{
  "norm": "rmsnorm",
  "qk_norm": false,
  "inner_norm": false,
  "muon_scale": "spectral",
  "nesterov": true,
  "orthogonalizer": "newton_schulz_5",
  "max_steps": 14000,
  "batch_size": 256,
  "final_lr_fraction": 0.05
}
Rows from block 4 of a small class-conditioned image flow-matching model, named by matrix and row number. Rows with one number belong to one neuron. Each number is 128 + 24 x the weight over its row's rms, rounded and kept within 0 to 255. All counts start at 0. Numbers have three digits each.
After each neuron's rows are labels from the 100 images, of 14848 (inputs lightly noised), where the neuron reaches its highest value: "top examples" is what is common among them. Only what is clearly more common there than usual is listed. The data: retinal OCT scans (Kermany 2017).
# fc1: MLP up (model.blocks.4.mlp.fc1.weight, 1152x384), inputs 128-255
# fc2: MLP down (model.blocks.4.mlp.fc2.weight, 384x1152, transposed), outputs 128-255

fc1.510:116153126139085136166091076122134117093153162118094151142077102098107101136126148131110142093108120104179143165151119108133172130104108121118148140156142161121159112136135100124152159109154097142135118122138151126104141134167096163137124123113142183142144154153141134061135142131093114113160127109164153135125131097115102094113161133130116131162107116125113137128099137117120117136116
fc2.510:126110137144081137134149133138127122091126113134148085162087132130073104137127134110111081147094118142082097130139108136137136132131115133119140106121147135075167112161147131170134162126097098101133109104120094121174146127149113126120078127137075103068169121147123123164142144138174085135139143156079144111148125166133176115119115120152158104127136135107102115077179148136114152153113
top examples: finding: drusen

fc1.720:168175114106135126141152125159095091155106130156129127131122091145170137136126142130126161131102140107118161158135120148076179073153138106131113150100130096114096147110116106142146111103157125123129120152134114133128147161087144146094117122171118148093139121105134149155125138106153098140118087144121114114100091100131100122170170150124131097114099127153115143141134117136112147093135
fc2.720:092138148082139130114108139145109071127142134122137150137143131131136123177097128134130142147079092155160138140117115194109149175146106123132169130153122099173107120117127150152089148104123100130159156178141120104147131124132124125135099149118172124152123115130121117157110121167134096143138139134115118149139109090151131081125122122159111139115078100161113122162090102121128120116096
top examples: finding: diabetic macular edema

fc1.351:180156132116161119100111144152129086114120112145142119120122094157148142145115156105188163148120115099129084118156103100139139116128082129106163172093145144170102113122129173145163099146126141082115122154168122109074149114143107129160157145135125145129136115138114141137096058107178147139165147133090136109137100158127077124115138118140133129139134137098114117132138087132164097128157
fc2.351:141116089140141131149116123112081101151123105166154166139148133138129132108113121105125124163149136129099121146170107116097119117125119133124133137141144076079143112110130117153045147120118143149152165117090122096168082153145146132168132132133134177116152142145151140105133157115150147108126149126156134122120112106156116138157092163105108137131130137110147124154168101107128122126120
top examples: finding: drusen

fc1.38:133113169125155150150089109137116114119139058110157109109113222146105112139153130118146135114153123055171145114118128159088120128112105138119164144131123135101148126071145110124112166121143137119092144145144115167158128127098154101107136125136166159137113135087119137117160122154117138127118139108140111187122135092127147092121140133123114076145119146132101132131128107103147114136132
fc2.38:181115064119161145088091144103115090122155135146135128081121038123114100138131135111132119124152145166059106177099114100186136102145130148154140144134153150155189124083103168119119135139145149135113147098107160125158145153124151145096126140123121107155128140107111143132129118160114129099135117138126147164120106112161096120107121106144138087194178120139093091121127071139132106131123
top examples: finding: choroidal neovascularization; finding: diabetic macular edema

fc1.136:155146169098155134133122162100131116133100119113129141089123177100107119151095164149158145118115111124100139135100127154145131145081119109081127173137146121113123127141115124102111138147086104134141067156146176105139169113162137149155129140154134129123112117124128154126105154123132130101142141106129190135138180093184126131111135120090125157161117114100195098123174107078141137168128
fc2.136:129096131095104167130098119134107155172150130154149118124151141133124112144057140148143101151132117120126123077123109131149122171152140105154125136134179126112091124141138122136112129144147150127122147094105139122129147112128121107083150112113155116137108100137138107108154102137131143169091154096134105121150110101121110166092149083140141151149098127140102177113184163095093119154121
top examples: finding: diabetic macular edema

fc1.544:135112131143199109139117159145093117100121142128170111127139118136132119102130104144118145065121108112158169111151098129056104146164130146121116110165131120119140084122147168101054141135167146129133144115118105084133156108108117132141142126077163160159152136127136144121101139128116151131111140117121079133110126110127156181156123132113165107143133174165124114156124129135143132155152
fc2.544:135134099138198092102147127107099084102118071130165156126147160143125083125137132128151129160136141135138127151142150095168114115130084097119149124086130133132095109119106137099149114160121110103155161076103097167104126107102103107129137086122116107127166107114170126123143123117113098110115075165126122120152110127118092168121122091160132140122131129176158129077102125124106086118156
top examples: finding: drusen

fc1.650:113136113165109145129117130105156114141162070136150113146138141146124109117122080101151127124076113152127115106092155134086149121115096149105165090132116166157098112123121123135061133165098109183172126186105174138128128179134114160142121128148150110106159150126135118137117147115122122168123118155116130128135125137069144136125126168145136087133139180139163127132167090167166148160156
fc2.650:159125140144111136097159148116117078116176114143109168147106146142127124140107152111153099145137149105136126118127119130147124171122123089125145106156142133105136106129107113144167131116135109120127160116164129138110107104146136134131115085141063163102115112075129153109144122161121109122126153109150138153161135098172161158103150152123158157096162090134129174098114153143149160101143
top examples: finding: drusen

fc1.49:158157124131175084110138143125130084080126141148147130144096121142145152140114104149143070120103115098119106142094121079121144124144128136107110121145107151140137122133129144102112129089097105057135137116131130149132095140186116117145128113140118128095126141179143132160131100144174129127140131136123117132112093098114131123100153109126153130155088130112117119149085100142101099124130
fc2.49:157178096116148117149147107126140116133101115151085151098113123136142145137136146117126088112140180065092147123119101165143094127140133156162129081174116126119153167128131167126133125135108120161109144109106109105191100137158145118118153142065092086120127144156176128140179140130134129131130150151178116142121137137136081108134132127114088150129109152131098142146086167121145123143074
top examples: finding: diabetic macular edema

fc1.71:148101089125161124064122144125143129179113106141118145118142062135139109120099128119116153119123147123094105130122084140111113136134112145117147143140187126138099118049112150108122091118090105101156131180099116091156121149136135084119132119123090116103129153099123180139105126178127113128162135091142156123137135146140130090116159141151186155176125113134111123101132151164147108155136
fc2.71:107113147131135139085136117130127153047127115145124130112127051119152117111149094122115119101109124139116144133113097108146113116131122164163115148111100154158161185155152163128138115109172135088102150088155165129124103109114088122139104199162133145150123116142122141135144138125152141137052131135120152142127134131101131167135135102136134132100121146135127164161090111091142110134103
top examples: finding: diabetic macular edema

fc1.331:096107060110129123122054168105115112104142096106161109095104193147131160117143163128125113134128131103110111140127152171117136093109134118111100121112143108092119144165104136147157127110118132163157112117133150144154151114132178119102127142141082162098143132083135093084135105156130143112173135092140150145134101122110151159118105107135123110118075111078066160090115161086129153153104
fc2.331:129112067138144097155103118118133125130116127144135147105155224133121159117148120129148137133126130085086109093110126119129133135118111129184120104112068132159129134146146136134165151117118128142121125158128139106146154144141088109088128161103108186162107132121129104064129157174118137123120125146110125114102081092095129120097134110120137088121133100193184087133143095127106119159163
top examples: finding: diabetic macular edema

fc1.459:138135147124101144127162136133140106108138065148156139138142110136125133132157121160113140108118133091160120135174200097151112128114112161171160167113092138112129102140172137085153113165124157138113116072141132109098108102137087140145122136123087116152116112115157112112141106173123127105134148135152135117131137157147107191142139155115137143129113112116165092089125141098122127121111
fc2.459:127119115103123127135130120127141135141124126131158122107105160126124122132126134181146120108149119106070134117104113170104157121125112124200114124105099140130100097144127151118128141147143172122150123088149104115085129139127085125143136115142186093156125100157170100136088205116146127107148174114107128127113149144148133140146115085154121164155138108097171093164111131116126129094141
top examples: finding: choroidal neovascularization

fc1.616:125134107174124177147164112166136110108157142113132116121155107119101133099119109168127127126150108127104154170134113147127137101132132126140112104118120111164106131129142123111126171087116111125163135134096114143133102097108149114102114121117097150125142132099102137125103115097148128161124108107136164112120136136115135180131102153148102097154123126138132090149158118145156135153122
fc2.616:120136158145166175101128118092114155122131114111138129065116134125135132125098186173145165109151098118123095102156136109141154162127159109111134110138149137098118087115138125101164106094123124151076086166134128116118125069176123146106132159130138094173101096114091132108134151090092154086151164092128112163094145104134144182147148114157131136141119105112123137083115157174140140108128
top examples: finding: normal

fc1.531:115102149101154125137101116144151127091168130121151086088122123111105134123136080145100093165094149110155106166103141120182114147155117128124153108168113156120098142132134112109104148117121118139131151162109138151144123139132132122126147170118136179121138089148114090077126162135115122133177137091076152115166146159135141116105122108117111106134123129155122140112166097134102129159136
fc2.531:148097100115142174103100108118128102151170128145092123077129106127108120145124102104136140142133104150151131102146109134134128128099143162138129121118119119129138130089128175154130095149121082143148147113160127105148119123137149137154159118150175156126143056150111096115123134140126125113122103145172123123170113119090104095111114118129126110089087125134136132165142145113141129122134
top examples: finding: normal

fc1.500:151091137111112139130132094126117111149141135127130102149131128153103068155140161161144129142114118083147138106130080149099099134137118145119135096099141109116101132110155099103156111108145121132125119078134105143159127121139126133112111140139150163160155123174126146147159130170147123166113096130111155139104123153145138098125112170111144121144120125108101113141124124158139145149135
fc2.500:181129105127097132125123122091109126151153116112157130135163125104128152097131131129131058094089084147078115113089150130119160132123140118183121155166117137136181084155154103123140117118166152140103125137132149137152122119096140129123088114122123098077126138127119127086120128134113120149093105124174133104101141114149121095139165108120135126143142088128106173100147121169111145113136
top examples: finding: diabetic macular edema

fc1.118:127116148112118141095131100098160114142120111112124094145196121128128119103199145151125131149147124144108144117150109113119105200112132109111124110138127127096124096135155086148132168124122136109137157097132125168103131184141119133120112116138124085105134134150129110064130097150127130097145147140138139131145121147135110129101097144180171144180071128153180133140109110139138154132084
fc2.118:104142145089096151195095155132110143117117138113140157106201090120133091145153149138148126094116129080132142121104116115087115050119103117140130087145060097112113116123117121124116117142135110119127114103117090131118118098143133128118105135144123140188174121156137134217157129148102123138188105135114116113122138135110113094134145159121147115190155128149184113127136116147139107102096
top examples: finding: choroidal neovascularization

fc1.424:109085173117095130137139135140129097147162123119107116103128122187098176128096143142091153103092114114125163144135171136130156144068110159115122113099130117128177126099120095152116108142164151136123094134084163120091113102156105104136137092123130121119127150119132134151156142149164141180110140132128122136142152163147118115138135153124115151141127091126089140136115141106149099126134
fc2.424:140133154121112130124156097154155062121156156122154142139107089111122125124145076145127113146160152128103088132163109126096130135178092118129084170165144128159086119090121156143166090120125103121157113142172114128103121149137131127144140154132124132172110135136092147146098164148112141088100125161125133123127140179150119145134127150134112121178113143113104100141142132131153143140148
top examples: finding: choroidal neovascularization

fc1.239:138118149134167165154084159179141120119108087135150141152145152120165145115139121148122188135146148138125137164129138164148114127149090114119135140133129131129129093170159150146154101120102138116102101146114114112084147106112131141133148146119097121095144098125146075199107126140100127145164124132126128132132153152121132132109172089101138160120114137104075139128176092064075112129124
fc2.239:097131094177157187105085133107143139120141174141166092166116130157171144104148126138109152117122097088177122111116140127103133110112080134115121159112139116128119093166130124149138089114128142135158147149152118159133116138140160153098119165108150125121127120124158136104125129135146132107112108127147157106130126108144106117117076123133129115120172111139101115132128139122045110152140
top examples: finding: normal