{"image_size": 48, "cond_dim": 128, "logit_normal_time": false, "muon_scale": "spectral"}
Rows from block 5 of a small class-conditioned image flow-matching model, named by matrix and row number. Rows with one number belong to one neuron. Each number is 500 + 50 x the weight over its row's rms, rounded and kept within 0 to 999. All counts start at 0. Numbers have three digits each. After the name is the row's rms in percent of the matrix's.
Before each neuron's rows are labels from the 100 images, of 14848 (inputs lightly noised), where the neuron reaches its highest value: "top examples" is what is common among them. Only what is clearly more common there than usual is listed. The data: retinal OCT scans (Kermany 2017). In brackets: how many of the 100, against the usual share in percent.
# fc1: MLP up (model.blocks.5.mlp.fc1.weight, 1152x384), inputs 175-209
# fc2: MLP down (model.blocks.5.mlp.fc2.weight, 384x1152, transposed), outputs 175-209

top examples: finding: diabetic macular edema (32 vs 11.7)
fc1.656 091:556562572509478433482493496486516574454511507420456513552539465538518487540501470545506454428501453498487
fc2.656 086:399389405521504584455399512465514471442527519472496525537511476552492541488413415494523511514512583459409

top examples: finding: diabetic macular edema (35 vs 11.7)
fc1.119 092:513546475442573502510495424554481559452485475506455500488547561450561528515483537404529457488514516492532
fc2.119 086:467527509478470414434507553432523511557422496452427448437507472363468450506471618525508524526485489529418

top examples: finding: choroidal neovascularization (74 vs 29.3)
fc1.673 087:491493436623505532495493461483549465491503540505495556528517566487473480498555439536579557547541519516365
fc2.673 096:464495571642422477518561434523441522531427524493549508509511579493450555485561552458356495592499511559647

top examples: finding: normal (79 vs 51.6)
fc1.680 114:450558554483485437559500566460539482587464513570567526424526478503529450516453558551451526449502524486514
fc2.680 101:580575417533535523512458518485603470475364443577544526496453549482456445411489498461497534558540494496511

top examples: finding: choroidal neovascularization (75 vs 29.3)
fc1.297 100:531481458490513525561562600504472552478464472394481391551501594463497524449544396492494433591486535488489
fc2.297 082:491487528506430524509442458547477632473391557535501404533515558435607388522605578556518490480430447445531

top examples: finding: choroidal neovascularization (61 vs 29.3); finding: diabetic macular edema (30 vs 11.7)
fc1.13 105:529458488505473500526524508450558510444528455568622436504608475496511466472443498493450507443524444463455
fc2.13 098:484544448573503545409459472559494515463446465496534477488590595442460520545414551490592536465507445519546

top examples: finding: choroidal neovascularization (72 vs 29.3)
fc1.505 105:548543519512473452446487429407477591531365541560515509550500409485479467482479457571484515490503511572461
fc2.505 104:456537503567487519525528428385542529488553506532461418558467435488432561567494486518456553582495538525491

top examples: finding: choroidal neovascularization (76 vs 29.3)
fc1.99 110:447467510530412565490493562565493482567511564499495511543534550510551442491545581496671459443503456521589
fc2.99 099:423511466549492534544490530328445525461523563524448600515565522467480480508579423424334515522448455420427

top examples: finding: choroidal neovascularization (60 vs 29.3)
fc1.532 091:526502426533528475507469457523501519443415510435543493449508509481563496388502414554465552499528457573492
fc2.532 091:523526528467518517493429559465449408396485504497576488510478453450490502458488453459419531501452494539525

top examples: finding: normal (81 vs 51.6)
fc1.108 101:383548559487529545462424508500416515601500508510465560510396686440403455468500524411491517505520511496400
fc2.108 095:459561537474467489423494517478488461483487493527543482546508539509523482516545530521546514465491524530579

top examples: finding: choroidal neovascularization (92 vs 29.3)
fc1.15 094:484542466493496400460457451562372518503503452456452418560454468453525487525526522458463531549513516566487
fc2.15 102:559514438536500519483501522431404437619555425506513506575472524499516420435425510509516470565544551523493

top examples: finding: diabetic macular edema (30 vs 11.7)
fc1.407 106:470458568498466530469532450411550579462481543596450430441494478473436499488584524541553442492556542533477
fc2.407 108:515455459475501501401491556491487516514616544491590529438436503487493645540500637519469437415588499529554

top examples: finding: choroidal neovascularization (83 vs 29.3)
fc1.419 110:456573427489472537527544529511490522500507491569511487411524526394551408482526492587522533586487550481503
fc2.419 109:515411555551409497539497457489509500560506515527462467485547509395523438536487389595432514453517482481476

top examples: finding: choroidal neovascularization (90 vs 29.3)
fc1.369 094:436424512490490477499599511495419522487390537516568547430582468515446448456548556540471549654500498432500
fc2.369 097:568552494485549485536495585519478462578555511375522479539518440478495493452552530546506551452514515408448

top examples: finding: choroidal neovascularization (84 vs 29.3)
fc1.638 089:477510550437436486513557489455535502462525500473432498484538582481495543467462463464489545558483530490512
fc2.638 100:546539512498499562548526521521547492506488473398465520482467495383526573473405378504468448430578502490418

top examples: finding: choroidal neovascularization (64 vs 29.3); finding: drusen (33 vs 7.4)
fc1.118 096:497469524378485573465492454475486458481461526489540502482515459527506470517512449506470428514479491470502
fc2.118 098:502515464458453538510522456532471523531535521528560557520440503475541525435554488501535488478575527480488

top examples: finding: choroidal neovascularization (60 vs 29.3); finding: diabetic macular edema (35 vs 11.7)
fc1.531 081:521498437440585492515424562496552518465454413539468489486466451559430487588527405525501392417591488508614
fc2.531 089:479512562491580435547478551441474563523501500550459490487565492543399489492558453469473506514487425482482

top examples: finding: choroidal neovascularization (62 vs 29.3); finding: diabetic macular edema (34 vs 11.7)
fc1.385 099:466462462483525479438533422486477529404490492467502525610520565562488510497587534472477472514488520566563
fc2.385 088:467489520430446450476536448477501544520502518565465484474543475508525483463597484450508462523446475581462

top examples: finding: choroidal neovascularization (60 vs 29.3); finding: diabetic macular edema (31 vs 11.7)
fc1.129 095:476442476517520494430527544491520528480540482451463414521537539438561528498564392502370531495505476540522
fc2.129 092:525641519544469491434534494476470494509544483481481480475515507471553453503557437512693514468564450535395

top examples: finding: choroidal neovascularization (70 vs 29.3)
fc1.3 092:548505538443575479480546442493476436533546468496475530493462549448564478495618446480481501520637480522484
fc2.3 091:573472623522446528464670479416452500534560550532524568485514465428572466504603537439476484511492469547517

top examples: finding: normal (84 vs 51.6)
fc1.626 092:580522446615430518476557445503570410541436414442480457502513531565500537446460422478526474544519454531541
fc2.626 094:507490590503437588519452492492584498466440473627477495519511525485510518493487563429520519427481474473484

top examples: finding: normal (93 vs 51.6)
fc1.270 092:540523521605548516478517478639462540451417581501468480485561457509509462493427571431506407508437480518521
fc2.270 095:532464452576464454504524463444615481578427533502397562548508571470460452481491397427489473400520531536479

top examples: finding: normal (91 vs 51.6)
fc1.125 091:465497513566495488531503509527493442516428494534443386566488456543447490500482565464570483418541573524512
fc2.125 090:503537458516537545541569505496534590503431505482425564495536581494487518591485526516566481606519535448493

top examples: finding: choroidal neovascularization (63 vs 29.3)
fc1.276 092:439471500544521478438546447562428575499572523441496453491574563529414543510561474476564509496510470520662
fc2.276 094:586493519529456496557508479457467507430448457380450407490609633566529540530540526457487523572547473489401

top examples: finding: normal (82 vs 51.6)
fc1.133 092:524534451509477473425504521535527494456407539513493391533516405536481502502515528625563434478510518463509
fc2.133 092:476594430515540548485548467527480526522475420475484473469562516537525545431464476540524510498490521504480

top examples: finding: choroidal neovascularization (60 vs 29.3); finding: diabetic macular edema (30 vs 11.7)
fc1.586 111:539531399518593668518527450437451433550477455402548482488571511532445509461488509432498502502620571557588
fc2.586 108:420357534465395483445402526430476439492536584502630594521419448498572505579447532572548481538553464479554

top examples: finding: normal (80 vs 51.6)
fc1.690 085:456575521549588559471484474474478551486485527499571468557466510519502396481457502535533438514545457554456
fc2.690 090:548514516452532435514529533480510506517571588477571528496436508473489583567502433528549428568456503546510

top examples: finding: choroidal neovascularization (61 vs 29.3)
fc1.186 102:432594446475386567501461439468506526529541485563433529517482624502440545516441511454568599517487515491469
fc2.186 102:429452571413468394449525434504610480554403444425534478467438542517484555568443549478502547495482491513522

top examples: finding: choroidal neovascularization (69 vs 29.3)
fc1.607 084:461551500481508597435557570559490435545460582559480524411501544446361584575516489531574501425526562506497
fc2.607 086:437421503471521507427544443420518569532421509553549441436504480410522509578517503518462519633573539533600

top examples: finding: choroidal neovascularization (67 vs 29.3)
fc1.102 094:566517523469512575445540539506514462480535490540435521502552578511381523536453539534409578492511605557429
fc2.102 095:467567492421506492515510495469452516552486444516483534513506558518486563500513468589491504571480563495630

top examples: finding: normal (90 vs 51.6)
fc1.31 093:563572412553507512458436531448438518545544506525500469523483517601503468494492538545484507616476478489514
fc2.31 091:503478637477488568435455504465578473480493533502517498477497497549528435500498454537442417421620487570476

top examples: finding: normal (81 vs 51.6)
fc1.562 098:460484452564448469597522500496437531467505503540482504565519490570466455484437547514469509529519512571424
fc2.562 102:494540460450481448483488513564484517503585525559503546490516539523431457495453393532513524483589493476535

top examples: finding: normal (80 vs 51.6)
fc1.473 100:465505541491479482538527584537515494571478520466380512475526416562447496494566468499502534526498554484410
fc2.473 105:525443482495490489533572543530523481483448545566427488476465384530492586427540507523561418414521524538590

top examples: finding: choroidal neovascularization (76 vs 29.3)
fc1.537 091:543515478508509504513484560528556500489509493500526571457512533491577510493504462483626475480497454420494
fc2.537 101:569478515519490500521504577517521476504462492536511506518501648490498360512552539391391513514476430434558

top examples: finding: normal (90 vs 51.6)
fc1.288 092:479523574445459495445413525487602594557584504478510408436517549489486483526491515585488496527504511529526
fc2.288 089:541386503526489499461435545460498456485532528497438501534584414425566546511508427500570407519574507492530

top examples: finding: choroidal neovascularization (65 vs 29.3)
fc1.725 111:507525528465508317482507494494470561526384544531437512521440487463461528501452500625462553548510493462483
fc2.725 113:534492511530454485442529469522416625533480541529517506447401474469483563525506475537454512399465511453439

top examples: finding: choroidal neovascularization (66 vs 29.3)
fc1.94 120:405469530516472480550530470401474446520560575518426561515524528525564588583518513519475504492460444478582
fc2.94 118:553483529516529550529404538504441508489546593480575510535554451491475550486409496515484455457360489482496

top examples: finding: diabetic macular edema (47 vs 11.7)
fc1.314 104:545536396466521573458517468523461480481584458449496524506558495468527521530574482443410549397505557500581
fc2.314 097:475502467463460512455574538510520531486526489495572433518436523570503508578594493511514554496485532463515

top examples: finding: choroidal neovascularization (59 vs 29.3); finding: diabetic macular edema (32 vs 11.7)
fc1.121 087:542538481499479491492483537479431511432518540520468522493601490507488483505465496484404543519494425507556
fc2.121 087:489470652480423487514486477530448458445357560466514488485512566552536441513411377481485537477467477495440

top examples: finding: normal (78 vs 51.6)
fc1.598 105:434353521435486497579550522485514478513507583463435472468508490568487448438541436464594518541539478488498
fc2.598 114:609496495465564442529429492424575533595441556517402542553537430479542544438536569473506477486420540467449

top examples: finding: choroidal neovascularization (86 vs 29.3)
fc1.596 104:553539508548515550463563518511477547467431502525465457473481574565512570475529427455508446456514460475543
fc2.596 108:483459384532543582464511520532494490486532423539469485477433521486476477483465479460480534524501514359471

top examples: finding: diabetic macular edema (28 vs 11.7)
fc1.232 106:486495519469464483488508423438486491546493484598428517545489483548517483481478463459483467560640455521491
fc2.232 117:497558540509560526493500535492471542466490533399575526469536440449594549549532475509453531403516516466611

top examples: finding: diabetic macular edema (54 vs 11.7)
fc1.697 103:494492456465414465494456486470394397558487477493454560487510481518547452443534484525500510502531480429511
fc2.697 105:510438551575446441516465513571480569595517415423503465478441437533416577467439459557509461478522571446526

top examples: finding: choroidal neovascularization (62 vs 29.3); finding: diabetic macular edema (30 vs 11.7)
fc1.184 105:468637452503473521541511577514477465500566495457426510413485527510460571439545512507415499457466613519677
fc2.184 100:519583511434580443514475519411528483458524485490446531535524466508574478472602450443508476504452398465511

top examples: finding: choroidal neovascularization (64 vs 29.3)
fc1.359 104:524553411526461410519428469502568496457516496575518488534459554526572523423507533417440481511574567489509
fc2.359 100:494499470494424454489526507514513438545570476551478344501559452524514532472411560487507553427563408466500

top examples: finding: choroidal neovascularization (61 vs 29.3)
fc1.764 099:440549546442400512507438522489533519520468479425459452506523492525538440510450478504510536496550528571465
fc2.764 105:397442483418499461491418534434470499549521577493423529497489547534507450472521492454514556461452504505562

top examples: finding: choroidal neovascularization (72 vs 29.3)
fc1.83 115:538466516498443522505458511559491543471509491429512560450483532472426490545467535495577534494471391495395
fc2.83 112:494521483389470407553445501490544513477469457463439456543487513460500691459503534497514485498549369465606

top examples: finding: choroidal neovascularization (66 vs 29.3); finding: diabetic macular edema (31 vs 11.7)
fc1.446 127:513528481434463403464518496398377528461467578468500600525571566484430524597498532451619499516456613567540
fc2.446 117:493464428602544608463351354483503534498550458540576492498450435480471503502548462568548489473444495466543

top examples: finding: normal (85 vs 51.6)
fc1.652 091:552539468480579576476409542509573458420462435542436532491462495442456474549544568532605513481497459448583
fc2.652 093:436507527582510420534411501490448540455453435531440496490510539442568487524507547527521479456455463444460

top examples: finding: choroidal neovascularization (79 vs 29.3)
fc1.555 097:425482465374471451469457429554390558485543523410485321530522530521484534512496414514489473418493502483380
fc2.555 092:407520542361459551471455485426512556453442561581479429469513561482481435544613519561431504420483499508509

top examples: finding: choroidal neovascularization (76 vs 29.3)
fc1.298 093:474479374558497493465579520503464570469398532447544449471503596484492573579571528502556521540407585487497
fc2.298 086:541658526464447539455511436488502542410493446393561567509561526490503446586584555474471565558504482513473

top examples: finding: choroidal neovascularization (67 vs 29.3)
fc1.392 089:525521546486480432510582563534519510422426475626505470535514508541447462498545407484511515572437472577402
fc2.392 093:557579565502498487533511482399543472473552485470516451494481521476503597482500520512494460484454578482556

top examples: finding: diabetic macular edema (29 vs 11.7)
fc1.331 082:425444526484497446503521457501594524569540539528499432486545431528464434503503496533650431522511473476506
fc2.331 087:580455419469547526537568489388521445521487438430483543465569470482505489492527532573465415591546503498502

top examples: finding: normal (82 vs 51.6)
fc1.235 093:477556543524455554513485575495505561456585527416554494557428488526522535489493474521508471629536455551549
fc2.235 095:614475517497456489489479525526509484371540527522548470484414520548470513465499470527540599551538520512556

top examples: finding: choroidal neovascularization (83 vs 29.3)
fc1.759 100:551418444483500475595488568510444490508440582540497526549530560481499570556553540475498510474484593489485
fc2.759 092:473559527438509553556525470434476561568486542524481375410515560562525423433506527522473475520488659493575

top examples: finding: choroidal neovascularization (61 vs 29.3)
fc1.132 095:552591513526525499516538642443538510454541516481458519443437535468467474462468573410628419534508517462466
fc2.132 104:487481486595494458513549640525506484501537421477452440542473476510489426459500549449375499493520529456574

top examples: finding: choroidal neovascularization (69 vs 29.3); finding: diabetic macular edema (30 vs 11.7)
fc1.156 133:460430513495557558487457514440446545574531519456491485436469378459536389518526606558449449490431584515473
fc2.156 116:494517482430513507509467482608491554561482603501556477508453569501504489443527351480479511404491493465483

top examples: finding: choroidal neovascularization (68 vs 29.3)
fc1.535 094:514564460602400489435511541501526453522429481493474480523497481477535405568457525514428512468513503495548
fc2.535 097:561523503571488503432505550528531529522473468531470466428502491491490485469467534526521504473446552500513

top examples: finding: choroidal neovascularization (63 vs 29.3); finding: diabetic macular edema (31 vs 11.7)
fc1.724 123:506482536417504511477472499447381534581466486496565543447539583400462451501440482529449499483459474591499
fc2.724 113:526553548502497500527499450498524497535502406478465532510453496491486455412513427505537588483521549511546

top examples: finding: normal (87 vs 51.6)
fc1.324 093:459515567513517466447468488468543603429427477537449475439467604493497525528418536567561446570521568505500
fc2.324 086:501538436525474431535484487554532489462488446444447514498527525404492454589380528535471481465444516530400

top examples: finding: choroidal neovascularization (66 vs 29.3); finding: diabetic macular edema (30 vs 11.7)
fc1.265 100:462473538427552536593519466367459464480527497548467507549462529436438334482551544486500443526487450501452
fc2.265 106:462486441597453441583489490511420549581494495568511550499464449498491532542479554490452486532419438479448

top examples: finding: choroidal neovascularization (74 vs 29.3)
fc1.565 092:501491478406480467376524570491481489409483531509479470473417553505464541607548659488593529444458504533487
fc2.565 094:451498566477509453453527488505412499595528532534495520518462410487468566520477473527520514551552535524442

top examples: finding: normal (93 vs 51.6)
fc1.320 095:520512458568488504609424534470476494458499529447476566533413488546402501615482379575503467447548551578520
fc2.320 097:444424496557566496596533460445551467460419554552397576515468515501556538539548557494485452424550535594498

top examples: finding: diabetic macular edema (44 vs 11.7)
fc1.462 097:537553612473500467482453467538492405457442497493493434406608464494476449486572485563557599475509522506419
fc2.462 090:481450414533541550437421513538495534522456471536503477445569465502525430489552486572542529507465557562526

top examples: finding: choroidal neovascularization (68 vs 29.3)
fc1.521 098:546464579588440565542547442516494517493502441449524476481551551450588483516541521511535508530439551552614
fc2.521 098:474439424487407531591553489539441572477536435489437557528497466463476474549505466476510502500533512471500

top examples: finding: choroidal neovascularization (62 vs 29.3)
fc1.316 120:480490511515467455502496354499504515450501538360517452615530523498576532452498469551435508491522480493659
fc2.316 134:465494513569468535495493352437526489425480490478529463521516537464450417495493506531514515472428487516415

top examples: finding: drusen (26 vs 7.4)
fc1.746 107:486484519485553564446531489533480483473434526505475536533459550445538506504574405453429459505423477518476
fc2.746 105:511526509457586478460487486575515475482549534473550582494567573426459622458519611498471434426575508507507

top examples: finding: diabetic macular edema (39 vs 11.7)
fc1.418 146:440566487515433544443571441580479546544536507480515526554538504461536500445563489475513433505497609453387
fc2.418 143:528524505524571476452508484562548512545544526548547514460524521532493591581441506499445482493533399554468

top examples: finding: choroidal neovascularization (70 vs 29.3)
fc1.263 094:512488514461455509583553462557532514490515577477484522454506548478467543494524513455566554449505447477496
fc2.263 097:554506584523546470639595516488554516486548545456440425498494460505507467527535482519627520565518538459490

top examples: finding: choroidal neovascularization (72 vs 29.3)
fc1.455 099:530577467462487515512542495490567523519551609458512508425412707527578472481456553449520503467495555475441
fc2.455 100:543487532551561520492499491417493447455538591510515507478448574481431531520449495456458520411494587505541

top examples: finding: diabetic macular edema (43 vs 11.7)
fc1.200 083:541658454460513520478440575472515395447550483577434509541516510502529490508560513530460511536444491508465
fc2.200 090:562492536485582587424426447501409499497420452557469534556483462579443573465531592444582538548584513575503

top examples: finding: choroidal neovascularization (67 vs 29.3)
fc1.413 089:446476550493483526410479546546417382579545482483459528485502450463503505450493509557554511523587464500630
fc2.413 089:455478458543396473471507511509469444552540524526465548534475550489553480503578573432474537568448506545476

top examples: finding: choroidal neovascularization (81 vs 29.3)
fc1.201 099:415505480476549560436508533534495470486483486497546530516495545529517608462642447421487497541491465500506
fc2.201 103:467460463579408454473470414542489524443601539488518549495516452519580515502500506490500511562529510433540

top examples: finding: normal (92 vs 51.6)
fc1.77 101:391437430458382490546476432494485504498542494507461514531432586446395513431455478506419455449609569484531
fc2.77 098:485507517459495509530534439581461443472576468612471524567521528504497600443561463496483409447559471472442

top examples: finding: choroidal neovascularization (65 vs 29.3); finding: diabetic macular edema (28 vs 11.7)
fc1.49 096:518524477580568575501534499561492485552624447498542476376508567535556471509573530579419473455463550540473
fc2.49 106:484422503452390544493430468433410403527466460441609524527471491519519454534529536529485475614507558540489

top examples: finding: normal (82 vs 51.6)
fc1.402 103:499529555509429458556524536504485505413475459506493511516479583556499556490548529529554510498452465390494
fc2.402 093:524427382486509525420414483484523489476484482469424484486479472524469446454492520513502510408456524475508

top examples: finding: choroidal neovascularization (79 vs 29.3)
fc1.665 087:522564443448511514544500547483461463535616443487565429471536469514605494530531404515524595508437412577491
fc2.665 088:423460502438542466595431475609538494610583446378543511519557416459481505544440462485591542590571481534563

top examples: finding: normal (90 vs 51.6)
fc1.735 097:497574456524422576523475498492590490562513566473432399559463412480534517570468539510550552446528493487374
fc2.735 096:472571495459339494473475509495487423553583455480441514442467463531476521475504514478463454432485411444575

top examples: finding: normal (85 vs 51.6)
fc1.170 096:452536530478468579545442529513410462543489401513503611517440427548437492567486462472520495562514568468570
fc2.170 093:407477421541457428641473511486514523437509447588523465479410477433557514508426542495525436475437556484482

top examples: finding: choroidal neovascularization (82 vs 29.3)
fc1.685 100:431542445563480510508523692462462547447636516409502505489523499468536494528519453519422574512483472461610
fc2.685 104:493519531527527464483533712585544459522453484542486509519472447442464568415455484439547547494514548511400

top examples: finding: choroidal neovascularization (64 vs 29.3)
fc1.347 086:526416450549429541439469508478449456394525498530550423536505402579407512491525513519497518441496445481376
fc2.347 084:492521505560561563421495424522488504502431500496508489410482435564545484573538475480502532535523338478592

top examples: finding: choroidal neovascularization (69 vs 29.3)
fc1.95 093:464471475429533663471469506460497516479546471480533558442462549563573571538491569441468461491497620419527
fc2.95 099:500502474552454413476507461524495504500441542457553422508501484518511507448434498442560489590570492442546